python train.py --model="multi-label audio tagger" --dataset="read English sentences (LibriTTS-R)" --train_examples=15625 --gain_aug_db=10 --n_mels=64 --hop_length=160 --input="mfcc" --spec_augment=true --win_length=400 --arch="jasper" --norm="groupnorm" --activation="leaky_relu" --weight_standardization=true --depths=[5, 5, 5] --kernel_size=9 --stem="single" --widths=[96, 112, 144] --num_labels=200 --init="xavier_uniform" --residual_init="none" --optimizer="adamw" --lr=0.003 --beta1=0.9 --beta2=0.999 --eps=1e-10 --steps=9100 --batch_size=256 --epochs=149.1 --lr_schedule="wsd_sqrt" --decay_fraction=0.4 --final_lr_fraction=0 --warmup_steps=270 --weight_decay=0.3
Rows from block 6, named by matrix and row number. Rows with one number belong to one channel. Each number is 128 + 32 x the weight over its row's rms, rounded and kept within 0 to 255. All counts start at 0. Numbers have three digits each. After the name is the row's rms in percent of the matrix's.
# convs0: first width-9 conv (model.blocks.6.convs.0.weight, 112x112x9, standardized in use), inputs 95-99, a 9 kernel for each
# convs1: second width-9 conv (model.blocks.6.convs.1.weight, 112x112x9, standardized in use, transposed), outputs 95-99, a 9 kernel for each
convs0.0 098:086089114112116114091128128114163120083077093099108137157120121141131123075106128133063104142068101097100150099097112156162176152148123
convs0.1 102:103141094122123127154119118168143105131160129167158143119137080096187170149117086103081141102170171129069120067077078124152092139208181
convs0.2 099:164080130135111110126143125120104078110172135124132081136097090143106084139169159105143156104134064059112137143129120148143096102157183
convs0.3 102:143141072060092107142152143181172174144145121102068042138160124101136099161135093118115126139151113117123089133133143150180155192133128
convs0.4 100:041073074092159183140127155115127163167123146113131169105071061027118147155179188158128130074127155159197171045094108101142118120129185
convs0.5 103:117135143165113121137152149062126050091126127156119067147134176117144194146159111114148151090085109118172149154186136082155148162135154
convs0.6 098:132177127073086097117141162164160156174154143145137095104145144091064098073059065120115135106135187165162163142175126130118120091145144
convs0.7 103:091105047059149156104116117079154137140159121147120139081057118086067132125137101198170160092041119115075110124101053118127132127187165
convs0.8 097:186145159157102111157129153147125133096119105122134092144156152126126184179138142124131147149110106111106106130195135120072126053098119
convs0.9 100:097111110099103114101068128170173174167140143131185152151144108127171159147166180177166095064084093117148174104080063063115141139154157
convs0.10 101:126083104080108161141158183171182135106108090130148106152139132106116134160150123107058081116103167118132121177171154154180146104140113
convs0.11 104:138162081110165114098130117159090133100109139133119151058082053148150093140105144161092075179069110123118169053104065139105094110120122
convs0.12 099:086108055113188169094126149078088098094066090153158136117100110120155147153082104166083151119150095192155133109168165125100105152135122
convs0.13 102:063108114119141164138139089163071118141048152145143065089115128117063096096110209121131170161065141096086173121134069090066089093158170
convs0.14 095:144161176115123141133129119145134125139161189150127156132155133102163135131104112127135136085070084128106141090086113105147146148141124
convs0.15 102:139125126124123099132165100140109133095092092123130161083079119133110093212178091134140091159135141207124134144149128091125048157106073
convs0.16 095:084122094128179181129125105138108051157137172088116205111047076097190108115115082134116093155162116133127166062146154120110146220157149
convs0.17 098:125134129151156111101091121154151148148083099131145181141178101124128115099070132105074069159168162098107097116096106144149105077041121
convs0.18 103:082109098105125149157149144114084114114142121212168158119121095154176161148126105134113142141112119103119156051075086110077093102122152
convs0.19 102:124114100139103097148189156131146101120183166146133096131141153110141113073129108144153137041130123118147105109154155079130113148164209
convs0.92 101:167153126112115115133169139138140166138118130147138191194161127104169176116121130158152147128155088124167155160169133119144101071127184
convs0.93 102:149150111156170133086118166120117075114112157166138161099107082131139112113136123070085129107090099125134093109113128072055082151152128
convs0.94 100:100135133124130130125138138153122113075124129062086116125087101123107132131152145150207176151141135115118105137141086103109147159140073
convs0.95 099:089128112133062092127136146154181141124136122139139141092107113092027084174171074072122146164137068131136079107098084154085100153129099
convs0.96 102:166133129140097114137168132111131121141105059081122074180152149134128104139137154145131157188118128117096059102117114114128141091212129
convs0.97 098:097141125111154129132140115142183117069117134153161161067076132159102106129076158115138159177133099141150138129142117145117094125114116
convs0.98 099:042115053037128108131146127083072073123151132076163123035110139107143128123163165076109164155180140118138165137142186180189135148184171
convs0.99 102:174126157168158124130136135102091124129150155131092118109122077071111122168131085134080109149181162168100121103135069104096125146143169
convs0.100 097:107119146145137149107116114195125101121136179140125078164161183183102121096095134041060083080106155127084090104135152104119123152180142
convs0.101 101:115107105143130111139104162172141123103137115080137116092166148117132162179124073112141103073100126129119166143127098106140160132090143
convs0.102 101:133123149115083118108148166177094071130081078106141155138136111044064085136200176145148080088097124165133132157139112109132146165163122
convs0.103 103:138137167127091091118149115151125182205209151093084082113052088164178153101083132090075150190181151177179168100144142152151124112130135
convs0.104 104:119112129149143104136155159117124094118167129113110078166147099072071160175125095126129131124169146142115104162072073181135073104106067
convs0.105 101:137134118074096109128147151116188179154124092080097140150120108141098112085086058104143095107147170163129140144072107139170129125141156
convs0.106 099:059099123104113097155162138134115062094134149153104094075080080094110129162166143170178099118133119124129109120136113129107101139112147
convs0.107 097:155144088057100104096129137207160110111070118121132122071161113142135152116159151076064048100128161124103125093130154159120103103157155
convs0.108 102:153117107138136132078129159103094109143112141134115138095069063088149134168169143068091089053145081170151192061009052148168157164177154
convs0.109 107:113107157142113136137153202185105064125153124143162159151141155128120120125093141155113120106177158127145114090116132130116130117072098
convs0.110 098:135144178176180145153128126123105109121133153172163208167148115145207189151114099143150163181151120115128135132109070113151171176130115
convs0.111 099:145130137156127111161133092104118147123099122142144125113156133119133128171145166161096108125123129146112115111139115134142144123141111
convs1.0 091:138180121054052058006107096166119125123164145175187163135098122136120092086128101165150124103108102086090152135103104119131153127118128
convs1.1 096:114096099111152145111095113144136094112157157121174179099106167155186110113100097091110120146188214124124152128145095127148171148104089
convs1.2 102:127106125133095086130137128052093128154087169160206203214145067097123152158171147167145091135131134137083099160162104125111155123128119
convs1.3 098:167155150094101102114118099139149102119125139097098071166153172146119128164159146161115105160167153176151160126117053077100146160138083
convs1.4 096:125113123193180129070059119144080090084109105134142196099092111121145140114145130129155148147126093086122126145132146121086117151138129
convs1.5 107:169110142074086149108185189144157114237179138176115100132106151161165126157146130153147124134114147145089110088124123155138124157160154
convs1.6 103:176100074063089110064056077107109119114103092132141185166143141177176138153150096156118089081140101110108115128114123107106118137126130
convs1.7 104:191123116129126105079101117160113036112135117088113112167076132107079072122195144122112142098143115105119134107110170154098064087074060
convs1.8 100:134126134151118136114143156131158161143121106147123120119089132186183110125098101134133188132145092082074106116120160176145044104158144
convs1.9 094:109110072115154099106108073104099072095113121123130169115081108087101108114145163144119146148158122102094139126146168116077065076080110
convs1.10 107:057143124120084113106120111093071104141086087113095114158163193143115144113114140139129189131147109093125200111092097105070090070141145
convs1.11 108:116066051091157124129088156151116133158125158121172111155123136129155126111088119225141137130038117117126147098097102082140148098158107
convs1.12 099:170145111169159108073115148109125122055073077137118166160112176093108104125112092079147133137115150116190221129058061066122075164153106
convs1.13 107:138136084144151152097131164180139140147084091136093132131083101122130143107101141168117118152116116116148107169163132157151108165091112
convs1.14 099:140137127101161164162125135161123134169169156122110146092121075104131141162138112138143110159114167133137119112119158170133130124131164
convs1.15 106:130164139173131120133117152113127121115111149109108136086140182126137178131140098200106078121109165146134096083149204161153134176178177
convs1.16 096:160118090121168154143173179059077096081102130116101215141130117122105128115091130153098140152127132130130118110092144202191181182154106
convs1.17 100:202068104139144147120123139142157142073111135098104095090107137132128125083084143100118096110144177207185113127099083119145151132146151
convs1.18 093:121136176181169099068065143107101075067064122189164177134116116118152184135132148154118109165180136112129147188138134100099107143181145
convs1.19 098:152147078069096090139110108101092140154148149172170188114121089110135160174150139099101179104147102112126136166149139154144114094153153
convs1.92 099:065104102128125157166109163112150146150151164148117160099094137148113095112147128116129105163145117136116137084090083192185147157122118
convs1.93 095:159150125129129129085069103099129125137081054114167127189182175126148164127110121174118088074051073052135108118130147120120133121162151
convs1.94 105:186139100151125158174155160121170105135117100113158146160086117152154147094071118130118115098112148146154097142154140147081094091140112
convs1.95 097:145136104124103126144126093092158158194106066133176166138150116075125101111085089169219153113129132133135168157150110054083105096083078
convs1.96 101:100150140159079090121119079061063103070145136196172175165111131113153148095105111136076084107088112141110088159125108127099124118177161
convs1.97 100:175195139145122117114127146096118130113118100145173180108108129152173153150137118114162100106136169170153150151143117155180234200113130
convs1.98 102:198153090079159136160123107145121084144140160124154170144136130110063088110133142171188162110107108137135115135157136136128124153148129
convs1.99 104:124095127164184131142168172136102124146135156169140118078147140168150131101129098088088129100069119099153159135155137135141143069183154
convs1.100 098:100121140137117154180158153196148133108147119107097134096112114094103100160186184127121118156097101132141175130149131121119132128078132
convs1.101 097:135160139149152114061124133070116142119118136093074079178149158133130165122103141159153139152159134166176204160127110080131151118099102
convs1.102 101:150134097103077152145161131128135132093117090104138162139170088134105147150184152123104105127101112134164161150176186162115144188157128
convs1.103 100:160131077045062079126166180143097159173118149133058126156170117107112134180157182123098085114104081102124082152185135089128146149117130
convs1.104 107:140126129125115118128100079091089115133124054120138169157150174156130085175106130104109131149146162118166150076127151156095112161092100
convs1.105 101:126170176134071104159157113071086069070010048082113119172190167171152126160124074098116160135075119141129130136182134152123125095058081
convs1.106 095:147087122145108131131101082158138156177159152122116108128136144149134148116178130128101086113119119129164175145136104143130123138044051
convs1.107 095:182140132141086050121144135081104107088085054059096171144152187147133154152165165125129142100062072100148130149141119109117096086046056
convs1.108 100:149091060102108126135134103100117127126165177143183192131131070090095024098112106124133120087109150152118136123101075125169156069095134
convs1.109 109:134094126159158104090136148136073116138125172141166204114173144082100181163177066096081134125140121116165119075079102089153143094120151
convs1.110 094:108132140119115104121122160105096109150156169150147142088097105136167123121118117148127076072130103113104051103126122124120088126106080
convs1.111 099:178165101103099154157139156115147141120114090096146165110113105113104098117164124149139111103118098088110131096145167120141128125192234