config = dict(
    gain_aug_db=10,
    win_length=400,
    arch='jasper',
    norm='groupnorm',
    weight_standardization=True,
    widths=[96, 112, 144],
    num_labels=200,
    init='xavier_uniform',
    residual_init='none',
    steps=9100,
    lr_schedule='wsd_sqrt',
)
Rows from block 12 of a small multi-label audio tagger, named by matrix and row number. Rows with one number belong to one channel. Each number is 128 + 32 x the weight over its row's rms, rounded and kept within 0 to 255. All counts start at 0. Numbers have three digits each. After the name is the row's rms in percent of the matrix's.
After each channel's rows are labels from the 100 clips, of 14848, where the channel reaches its highest value: "responds to" is what is common among them. Only what is clearly more common there than usual is listed. The data: read English sentences (LibriTTS-R). In brackets: how many of the 100.
# convs0: first width-9 conv (model.blocks.12.convs.0.weight, 144x144x9, standardized in use, each kernel summed), inputs 72-143
# convs1: second width-9 conv (model.blocks.12.convs.1.weight, 144x144x9, standardized in use, transposed, each kernel summed), outputs 72-143

convs0.100 103:108103152148111116131155154138085179159088127102158099154189112091130107159113155100100094100104133210060057081143183117104114128101118133128085162170131146122064147076188100166138151130152111129104076118156116157160
convs1.100 097:122115123141095110086160115197100088159113124164120142099199127102115092148071075124117095124097100201098080095133206114120109078119129124166109154157105151129129092092178127124092125111145051110143113094146130165131
responds to: the word "are" (27)

convs0.136 104:116153153119138134213113165116149170085118106145102132115125175083155118097104131122095154117136125123084187052129107148135140160151147100078108054121161113151130110094166164127178097070146097152131155118156144104084
convs1.136 097:125111122149149128178100134080114130106104085160115123123127222112143088088109083149083148145166091166075137089155111114161097117135098111128170100160121123166107111076200178162136102073109129136105147088150127107071
responds to: the word "must" (28)

convs0.39 106:141119146132133084155143138111130144121086082120084174104118124123189149110126172101135139143171127105182129146140082099096108135160113106128152130145166098125053152089201126147163108161138109134172098112095195087110
convs1.39 100:126061146128113078111134097121120175141049099156125161116101161158108129149163082111123168151131116132183061132141097098126137157192104091176121148134140075136115148098234112115143086125124124175173060112131160125138
responds to: the word "they" (57); the word "were" (38)

convs0.102 104:104080137149127172150099133145129126068120104202175100208141144120162109130118133051139122157088215102085102185141106075084130128125134178148152151099116127148104134114067140090092142119119145199126106154150096182148
convs1.102 100:138096169160124187094151093141134115119114123195179109189107153115210071141108114095146081151071215100078097150181115054098164107132119161105121120082093136144106153090079167093102090140143163163113125115125092162140
responds to: the word "never" (47)

convs0.7 095:106135175146153071051136076151120168172146125121163063117148104116182177143125158171088102110059160148063159120154136171141121164120122168147156088089138190110092114106090141115171074139098130227099080126148119157095
convs1.7 100:128118174121156071087176092139128124146147140110187074137128139102191161152090173143061085102070169096141113116097151220103117108090053130105155128118103153150103082130094174141166090167111088164142044174156114138131
responds to: the word "any" (29); the word "as" (26)

convs0.137 099:173108139144092102190120151108123131089211160141092114109145094136149090074148137069119071085137121200193137159153157110121130132102109080151138085094155108146118096126094072112173136176102120152093066120116149068167
convs1.137 102:166161144176049118182072156177124153075192129211095088160131124124149106106144127085130095069142109154208116156151143110145155129087117110179067120163154138150113098082114102105141164143107114149108080121098182076148
responds to: the word "do" (65)

convs0.56 113:130142109105128112218182046132188092135134143163135112173101120130190098100107090101140108131179140108163139162144150094119121088110130113080124091114135143120140133118141105097119113175146133087105138105108097122118
convs1.56 103:148123148115135109202204079100133112095126135189120130127136146118166094099067137163128089130172131118173152128088131114177130091083124127125144100158112112121157087092144092128161115132142132063126183143147137114104
responds to: the word "go" (42)

convs0.135 101:101141167141124108176087114100153076108152115146098083129143130114122174100094118166128134191040150155094142125150109161124145092128155146135158133151158172133156097161177126148139108122153094131090092081053157154149
convs1.135 104:081124098179097120160107105111107100115124157151125111117136136119078136127104099134134157142024133166098143133152094153088137114108178111132140130157155159120096110147131058199141152089231122147117159157088173136118
responds to: the word "as" (44); the word "was" (34)

convs0.92 102:147151126141116111155103178119137046114140148119122203101131143088148114077129173143086141071125099150091083115083168110090135150153098092059142061218140166138139108151179143098133117146106110183144081126137104050159
convs1.92 100:134146144104104110157161141115112096126139134143104212086133140094107078193125133141081120093134105194105099086067121107082118186166100114095121094211119170128123104209143132108151085109135139177137128085186173076143
responds to: the word "they" (58)

convs0.26 100:148104119134099111167163130157124158100083123078149141136130105145104103166140146127101061132086104072128180151091116122111146117109144075108120121141050107103143176078138125097171160100113131169122175135144077152154
convs1.26 094:168081112158092136171094106133171162116093121129147145115131155160104126142128053146124129149083112085144149149080079123143145131138153112093104135165121150095132138108135068106159208103128094172132149114072100180151
responds to: the word "will" (73); the word "be" (59)

convs0.29 111:105074157124061117187155086207026135196102107157148114094062086153078133171146122112101144159127152089116159129114166125218087143104065132131066152140124143115090135124063115158201114133081111148115138128168110099115
convs1.29 112:156061133117130107177153126177024145192110128095129112079081135147064125218134119086140166124133096102135156135140147132212101124150060148152085158132159124099092177113080114131126087130109154158153129114164095127112
responds to: the word "all" (43); the word "an" (33)

convs0.139 103:127122065107093148136147112130108134130134102117109137106048107125099140125137159117136145113093160091162159117091178180123100137102089128128040113149083178104130134106077155108123088172127045124123134129137165169144
convs1.139 099:094062106118146132121117122161129173141104121077124190158069086118110150136130183120118105120055168085130151112074164155110085153078142093146080133185088113106120202108050167092103120136135090123133178126091183121160
responds to: the word "all" (38); the word "my" (26)

convs0.4 110:157115112113128194126132112131122118154109123102151158162121115159095152062136126107117107131132112162049123139111115120111125104167103255134135133119107094134101165078114096115207108121112072143128120129167123161144
convs1.4 092:202112101124117182117125110119129121136125112087163116124126109137117138062188134162127127112131124185072100166126113102126134111170097255121150145136110129136122168123121126162137061108137078136139115143162125122126
responds to: the word "had" (94); the word "been" (47)

convs0.5 094:161151148108089124126093152117127078096108115134076136121108105146105115115091058127132177101132066118113142123089107127169114124135175073205139082127100162103111127132090109107113066182183081141167167093179140152164
convs1.5 102:151138108125123110171090147137165132051169113128091157114122121166138116097070139212156224130110096155117116161139140143149141073135127048225124151148157128083143144097127085118077114182206078110135139100198154113169
responds to: the word "it" (70); the word "was" (45)

convs0.141 098:101134127119110092073208114095178087145130165111114108097212118138135092052139128062131102157147080161134182156118141144129112092161135114164123133145134125154084060124142097086117131165097168124138131132176075186099
convs1.141 101:116132132118158091076166097127137121159098178141158123110232107138148064074111139131127128189116072151130117149127141119146113099155096135134188145099110114164115119190140125105043167136111186051124107089149113186091
responds to: the word "be" (42)

convs0.3 096:140154071156129123129109081170124159165084100111109106148155142113083102111175127104154177141118207159104121121144101131133154154114151137173132120129053133151124117162151051147132139152129132123149097122132160122134
convs1.3 105:111142113142129090135127107148174124151108115084149151136111175130115054138092133060129115145104229165110102102104138175114158148089119121124158119090060136154135103154186107122092133128159173090146180119125105097110
responds to: the word "up" (49); the word "made" (27)

convs0.86 086:055117095140115120114075122108124155184075132055112138113100091120081129116144068106057159125113197167114094180110121099176109160097177121142164097142135136167159163143125056112142123162119120114108145092140152175131
convs1.86 097:088118051139131108121103128124088175111105129080169173147135097128146089150178150126057127132151171135124116190066110045173110198099152127078175108139136085178129137135104102102165149136118120115078162075147097118083
responds to: the word "mr" (29)

convs0.51 114:103076145139149082134157132116121099180185105094137118091145154085132100069091172136113157096071134094157156128158208100120130122104112093173119113104149199082164166128148078194158101129147132094109120153170109176150
convs1.51 105:132080118147145092150126109067088108164180122112144170097139133079154139048071124120113156130140113117155157141145204071104120125074146133148093104121162161107118160102111080152120065099173116074087109098142165134102
responds to: the word "are" (42); the word "eyes" (32)

convs0.15 109:132118173122159139116202130113129099116145107142115118159150078166032103101128158137146059149115124090152104113156054235116101149116102126115171152135149087109099123186101121103147107149110127135094174102115118143116
convs1.15 111:170062141105138115112194130104087148122106104185105121186175101129039119084099125101130092169121101088159094112140089177182087087077106106108204084137114136100092102165113084126147072096120125107117149140127126132097
responds to: the word "mr" (46)

convs0.114 101:116109174062060120132055119098147114123154120093140121151137119044118129104070146151160125100140090138151129122110136070180098138145105121100132098139071139114120130139092139130174114100110135143141186084097142123128
convs1.114 098:127118166083083110138082154107146111110167123114145125128139120063164138129076126103161139069103159187126144119118103089150105114175096121092148107120090144132109110113113130170147098087112125132137192117106114146145
responds to: the word "must" (50)

convs0.108 104:160115150119175138074119167085066087075094158142120096097123125119115065125159098142102144091125217098147135124127050196180114107096162142140172165137133150132137139080117099236135129134062096119137154148124169104156
convs1.108 099:126137109155168125067122165120181136054101218118136145103111165138100101181163134158096124110143158090172114115129105170145144087077122139125121117146097123145131123083167110208135166102065072075139157156129105116104
responds to: the word "eyes" (48); the word "her" (31)

convs0.9 096:063105116144144110150119137094103118158116108130074145141119119112081134086081136046103177158141139127126148106119161148073155146046115094193086142075069146160139107088128163147180145204105156129173165109140114115163
convs1.9 098:086105137123109102156118158160129150104074072097067154167119110090109169116142149099147160198101084141129120145129151110106176156063063114195144090094132146128137102135134166129136087150074106150202123080115077145105
responds to: the word "you" (35)

convs0.21 099:141152180184146162096140079080118112114131128119142105093163128142106107146124139174165140098171172060123120138103075139140152103151135089097096146112120175161143127133104127139091084103105042100088102074085084152077
convs1.21 094:152143182146127142135086071112104173073163112163152118129187068164065113112146153135192115129204110119077116135112126147184136082143118113109111149111107165188121149130085163145077127144115110091117083129151191131119
responds to: the word "one" (62); the word "of" (56)

convs0.120 105:109142069149068128137137117118137112185125123085099101162079069110109148121143177142094122080099150138121095140149158155091122161194068080118123172110178125068066118108125113169145118084166131096137126103121146101121
convs1.120 097:089164135131112063133131101126086140184149163113072124128059085115097139100163175146111096115162098145118109104131175131110147181204045124150105171073148127172091122111135128123091156061146152127154096094112147075140
responds to: the word "were" (38); the word "they" (26); the word "are" (25)

convs0.10 096:103156099189114134097095138064143141106097146105094123169114093204194103128182082122088114092075193086119130164121169073124103147093133090135171172074090129154117124105128161159152116102174139101096124164135122145072
convs1.10 101:103171094175114106139097129112158159140083171161065082154124106156164117117108101176141145073140166109100131139133216050108117123100115116125138144089170154180127125087130129160119125134186100077149167176124156118078
responds to: the word "you" (32)

convs0.126 109:166163158101142107090104138139169063101144109100136160154075112117039162145106101151156118127180051138120128134093144147105088135127192128130095169124073127076122154103093126127161110164162125195128091127109141115108
convs1.126 106:184151122112130094056150119161139067126108110109130150161096117131045164149093124201148135159152096128101134141090085169133098116102143132134064103110103136075105158110069174121126075120140087194102111132118126114144
responds to: the word "no" (36); the word "was" (35)

convs0.83 101:162107067068074127136188122110152107125099121148146116099097147182148116053090121195128169069125151083117113169117115207111134101181087122103144142098211113127129130114152114144139094092081124129079084115096115099139
convs1.83 097:146156076082051133129156147136161112154113120151141106089150126163141133064115130131118130087142138131158113174132130224125134086217104103110099136078219116151114141121157166141119096102096132135105122145121085108142
responds to: the word "were" (52); the word "her" (41)

convs0.130 097:123086212103123109150080118081117134122166122082107138118112175103093165136118087151137158110198092106082149147154085136136125106097149163147155108144121135079100117144133154121119173156128114113165118138162115077076
convs1.130 091:145079162174157107159127128106166133094143133121104155120136145090127172097136125151119174117180110093104127110160102120131164138112091155138185083130142093123121093137118150103162180187148109142177103142123071143094
responds to: the word "well" (32); the word "one" (25)

convs0.16 096:148140112096138215107064121145108094135112104174147080114132077167159102095108176139108137165114106083061150114172116078142128152109140170165161101124053143078107107152102109079143121119123145178113118099110082114200
convs1.16 097:115137131152135224130082106160099130170088100171130091109121073112150102112094186092114194157119083103099126099195131111139095111103126153171139122148063115062117093173121092144121135125091129128122072105154124111217
responds to: the word "it" (70)

convs0.18 102:130119123169092116104127155078159111150115133191137128175061071173111092101104158064121147125108102084107134204132110153121141125135116130123108128161085099094155082150073105132164096168123137106150097140131105209138
convs1.18 108:128100101132128073111102182045136115148114092224172113148091113150137148096153127131137124121092084111120142162144112138153104145119107132121136114187073050112193074144073097176166140164136146104155103169094124196119
responds to: the word "never" (37); the word "before" (33)

convs0.54 109:108116074131086100148155115217122056092133095081115093100102142126131148103093158105164133125075158130074125188142151134080127090167128138137143075143127123117119118147080111108089081153132139202143069117131118111133
convs1.54 088:174149063162071127142190156209122132080169127131134112102120172107163153087120153106158113159098148110118104153129117128099142104141160090128156099134115144151121162145154190122100106125128115223148096112127151111102
responds to: the word "old" (35); the word "all" (25)

convs0.132 099:129087205120188182111090123113115154088172146109156146142102183116162117075104143110137162150151158088167082127128097071144129154156125053117090112109081098125126058145125143148131149099158133070080130135160156137144
convs1.132 106:134099159131128154162141127098079169146138175155159088145050179137165081100112152118147128133153138072164116139120152058125161151158131106129134122097147139170116101100133174164154098105129149115101136153174105096132
responds to: the word "me" (36); the word "as" (25)

convs0.68 107:103107111164117101100096074115096152155145131075083127091062133135141093171119156201119219109120169098127112109141127031115113179119092141094127115139118115121109125172133101183132129134092099170160044117074127112142
convs1.68 101:136118134115120098065113135107088123127110104097094147166096074141119076128107144141132167087123111095079103109128096058151113138173048136086120100183124098084105140148133069220075135195100145181140106107052135115123
responds to: the word "as" (68)