{
  "gain_aug_db": 10,
  "n_mels": 64,
  "spec_augment": true,
  "activation": "leaky_relu",
  "num_labels": 200,
  "beta2": 0.999,
  "steps": 9100,
  "batch_size": 256,
  "epochs": 149.1,
  "final_lr_fraction": 0
}
Rows from block 4 of a small multi-label audio tagger, named by matrix and row number. Rows with one number belong to one channel. Each number is 128 + 24 x the weight over its row's rms, rounded and kept within 0 to 255. All counts start at 0.
After each channel's rows are labels from the 100 clips, of 14848, where the channel reaches its highest value: "top examples" is what is common among them. Only what is clearly more common there than usual is listed. The data: read English sentences (LibriTTS-R). In brackets: how many of the 100.
# convs0: first width-9 conv (model.blocks.4.convs.0.weight, 96x96x9, standardized in use, each kernel summed), inputs 48-95
# convs1: second width-9 conv (model.blocks.4.convs.1.weight, 96x96x9, standardized in use, transposed, each kernel summed), outputs 48-95

convs0.10 [133 183 142 120 140  90 105 120 128 169 136  99 120 163  94 130 138  94 118 141 129 145 182 159 135  87 149 142 101 116  94  93 132 113  74 166  81 111  98  97 127  95 132 139 150 157 127  94]
convs1.10 [111 168 166 146 116 102 120 122 142 135  99 114 174  83 125 123 124 121 138 113 159 128 117 125 146 141  92 164 147 107 134  84 115 198 163 139 122 163 148 120 135 141 132 164 149 110 125 120]
top examples: the word "not" (28)

convs0.29 [117 137 112 141 120 147 152 109  90 182 152 101 149  78 127 167 123 101 126 145 156  68 148  82 107 135 146 156 119 153 157 129 131 125 165 114 112 109  97 134  75 148 129 115 133 123  95 147]
convs1.29 [109 103 127 125 152 141 121 103 140 100  93 144 127 126  51 131 123 147 121 104  81 140 117 116 115 111 115 138 127 107  91 102 155 108 113 144 119 182 150  81 124 111 146 133 118 101 100 132]
top examples: the word "was" (44)

convs0.28 [ 94  90 129 119 113 109 104 140 147 142 156 130 125 142  66 131 128 133 129 118 157 120 169 164 126  93  87 139  93 145 134 101 117 122 130 148  68 153 137 151  80 120  85 112 103 129  83  96]
convs1.28 [123 142 135 150 122 143 142 124 187 146 156 131 155 128 143 140 131 117 148 139 137 130 186 174 128 169 137 164 134 145 124 140 159 148 114 135 164 119 145 137 121 146 118 117 133 180 144 138]
top examples: the word "he" (68); the word "his" (31)

convs0.54 [133 141  85 137 155 119 122  95 172 127 148 123 155  90 113 110 141  98  91 159 172 136 162 153 141  72 132 147 162 127 122 107 115 114 103 144 108 130 166  80 155 133 130 105 105 149 110  73]
convs1.54 [141 155 175 151 126 137 135 127 162 136 140 133 143 128 134 109 127 159 184 119 145 139 143 170 151 171 107 143 171 133 185 143 128 178 147 111 132 113 125 138 138 145 137 142 148 136 161  97]
top examples: the word "be" (28)

convs0.83 [109 119 112 107  81 138 132 127 159 114 127 127 146 179 101  98 101 145 114  90 133 113 138 183 120 107 109 107 144 114 129  99 116 160 123 155 119 116 125 152 121 118 115 143 125 140 120 119]
convs1.83 [123 122 150 135 145 152 139 117 138 142 148 138 140 127 154 169 137 141 148 142 128 124 152 140 129 146 156 177 116 154 107 130 173 134 159 139 165 127 134 137 134 145 138 118 147 144 168 207]
top examples: the word "not" (28)

convs0.69 [ 84  98 113 111  77 128  99 110 145 140 156 119 146 104 146  84 126 135 121  96 136 154 113 133 124 135 151 124 130 135 125 104 105 131 166 107  81 137 179 140 153 157 137 132 151 175 119 150]
convs1.69 [127 145 138 155 120 141 142 120 193 145 158 125 157 128 140 141 137 125 152 142 135 132 187 175 125 158 133 170 133 140 128 140 155 148 120 131 165 123 143 136 124 142 118 119 138 186 142 137]
top examples: the word "for" (40)

convs0.78 [102 109  79 109 113 126 113 112 145 138 130 132 118 121 129  77 132 139 112 142 144 101 144 131 138 117 136 118 136 112 125 122 126 111 111 151 169 164 152 113  97 133 154 122 112 138 123 126]
convs1.78 [149  89 168 150 143  99 153 130 126 144 115 103 125 136 111 113 144 120 110 141 122 184  95 128 130 142 131 162  82 169 109 150 147 142 161 135 122 132 101 129 130 141 104 137 109 133 151 137]
top examples: the word "he" (62); the word "you" (37)

convs0.27 [119 127  96 111 129 143 111  96 132 120 160  91 177 134 146 112 120 104 136 133 138  98 193 164 114 111 129 109 116  96 153 101 160  96 120 144 141 111 167  97 103 114 136  96  86 135 105 137]
convs1.27 [147 151 123 187 127 129 142 153 159 145 150 143 162 134 127 134 139 128 145 149 154 153 166 151 122 199 142 137 142 140 131 157 167 153 137 144 149 156 143 119 109 145 145 145 165 169 143 125]
top examples: the word "he" (42)

convs0.23 [109  69  93 114 137 102 101 126 153 144 131 116 106 125 169 128 145 125 140 120 175 150  92 112 111 163 143 125 103 120 134 113  78 119 110  92  90 123 128 143 151 110 119 149 136 159 128 121]
convs1.23 [133 135 140 151 118 154 141 116 198 148 161 127 140 142 136 136 132 128 149 143 138 147 174 182 116 148 136 170 139 139 143 155 135 150 121 119 157 130 135 125 122 141 114 130 121 180 153 129]
top examples: the word "be" (47)

convs0.43 [104 102 122 151 111 117 157 116 159 108 151 100 163 115  87 118 104  85 138 116 136 155 167 192 119  95 110 129  95  99 127  89 136  91 124 132  88 160 152 105 162 116 130 116 117 151 117 145]
convs1.43 [ 91 145 151 150 129 165 146 129 170 156 133 161 157 133 154 167 163 120 160 146 131 135 137 147 128 169 118 169 128 150 133 149 146 170 147 121 153 134 146 130 129 129 138 133 171 171 149 143]
top examples: the word "have" (31)

convs0.74 [131 127 104  96 124 142 134  88 113 141 140 125 106 113 132 122 151  96 130 107 136 156  66 107 103 148 147 185  99 123 158 109 109  97 122 110  67 128  76 101 165  99 134 145 124 147 132 129]
convs1.74 [115 168 128 124 122 138 132 105 166 173 162 114 126 132 137 175 115 153 141 114 129 169 173 173 116 120  89 127 178 137 145 157 127 156 157 125 172 125 101 113 108 137 113 166 138 188 166 130]
top examples: the word "be" (27)

convs0.64 [131 113  96 150  81 164  99 117 151 119 143 134 155 130 117  75 127 114 107 104 165 104 146 123 126  99 104 119 111 110 135 172 136 133 118 143 108  69 163 119 150 119 128 107  91 125 101 112]
convs1.64 [152 157 139 146 115 190 112 141 142 137 138 128 147 155 135 141 145 163 147 110 153 162 111 178  94 160 122 152 124 155 168 125 133 129 136 149 123  82 110 136 130 132 115 130 181 124 111 114]
top examples: voice: female (80)

convs0.59 [112 114 116 120 118 106 107 125 168 115 149 134 168 120  85 128 122 139 120 102 126 144 159 141 133  72  90 114 146 116  82 116 144 150 117 184 157 105 113 154 138 111 147  95 127 152 108 101]
convs1.59 [149 139  98 129 146 130 114 140 104 140 161 161 144  72 121 111 140 163 160 121 121 124 107 125 161 153  86 100 137 128 104 122 142 134 129 103 164 141 159 145 168  94 120 119 182 115 134 147]
top examples: voice: female (80)

convs0.65 [ 95  92 114 103 114 126 110 114 120 146  85 156 125 129 205 140 143  89  97  89 109 171 101 139 130 120 106 103 128  77 112 130 137 118 105 114  94 120  84  99 132 133 147 171 129 179 151 125]
convs1.65 [142 166 113 133 137 160 152 109 132 131 139 105 181 109 130 142 175 182 120 137 184 156  92 142 104 127 106 166 115 148 129  96 110 116 161 111 129 136 138 137 155 130  87 142 147 113 111  95]
top examples: the word "but" (29)

convs0.16 [161 104 128 131 153 116 126 150 111 130 120 114 103 110 135 131 131 115 119  97  88 146 113 166  92 135 167 144  99 107 102 153 107 150 152 105 112 155  79 107 143 147 122 111 143 162 127 186]
convs1.16 [125 114  89 127 124 139 131  90 136 144 123 122 155  84 119 139 163 160 151 116 144 180 147 126 121  94  95 111 113 136 142 115 134 122 115 111  91 139 135 131 139 100 164 122 148 131 189 128]
top examples: voice: male (86)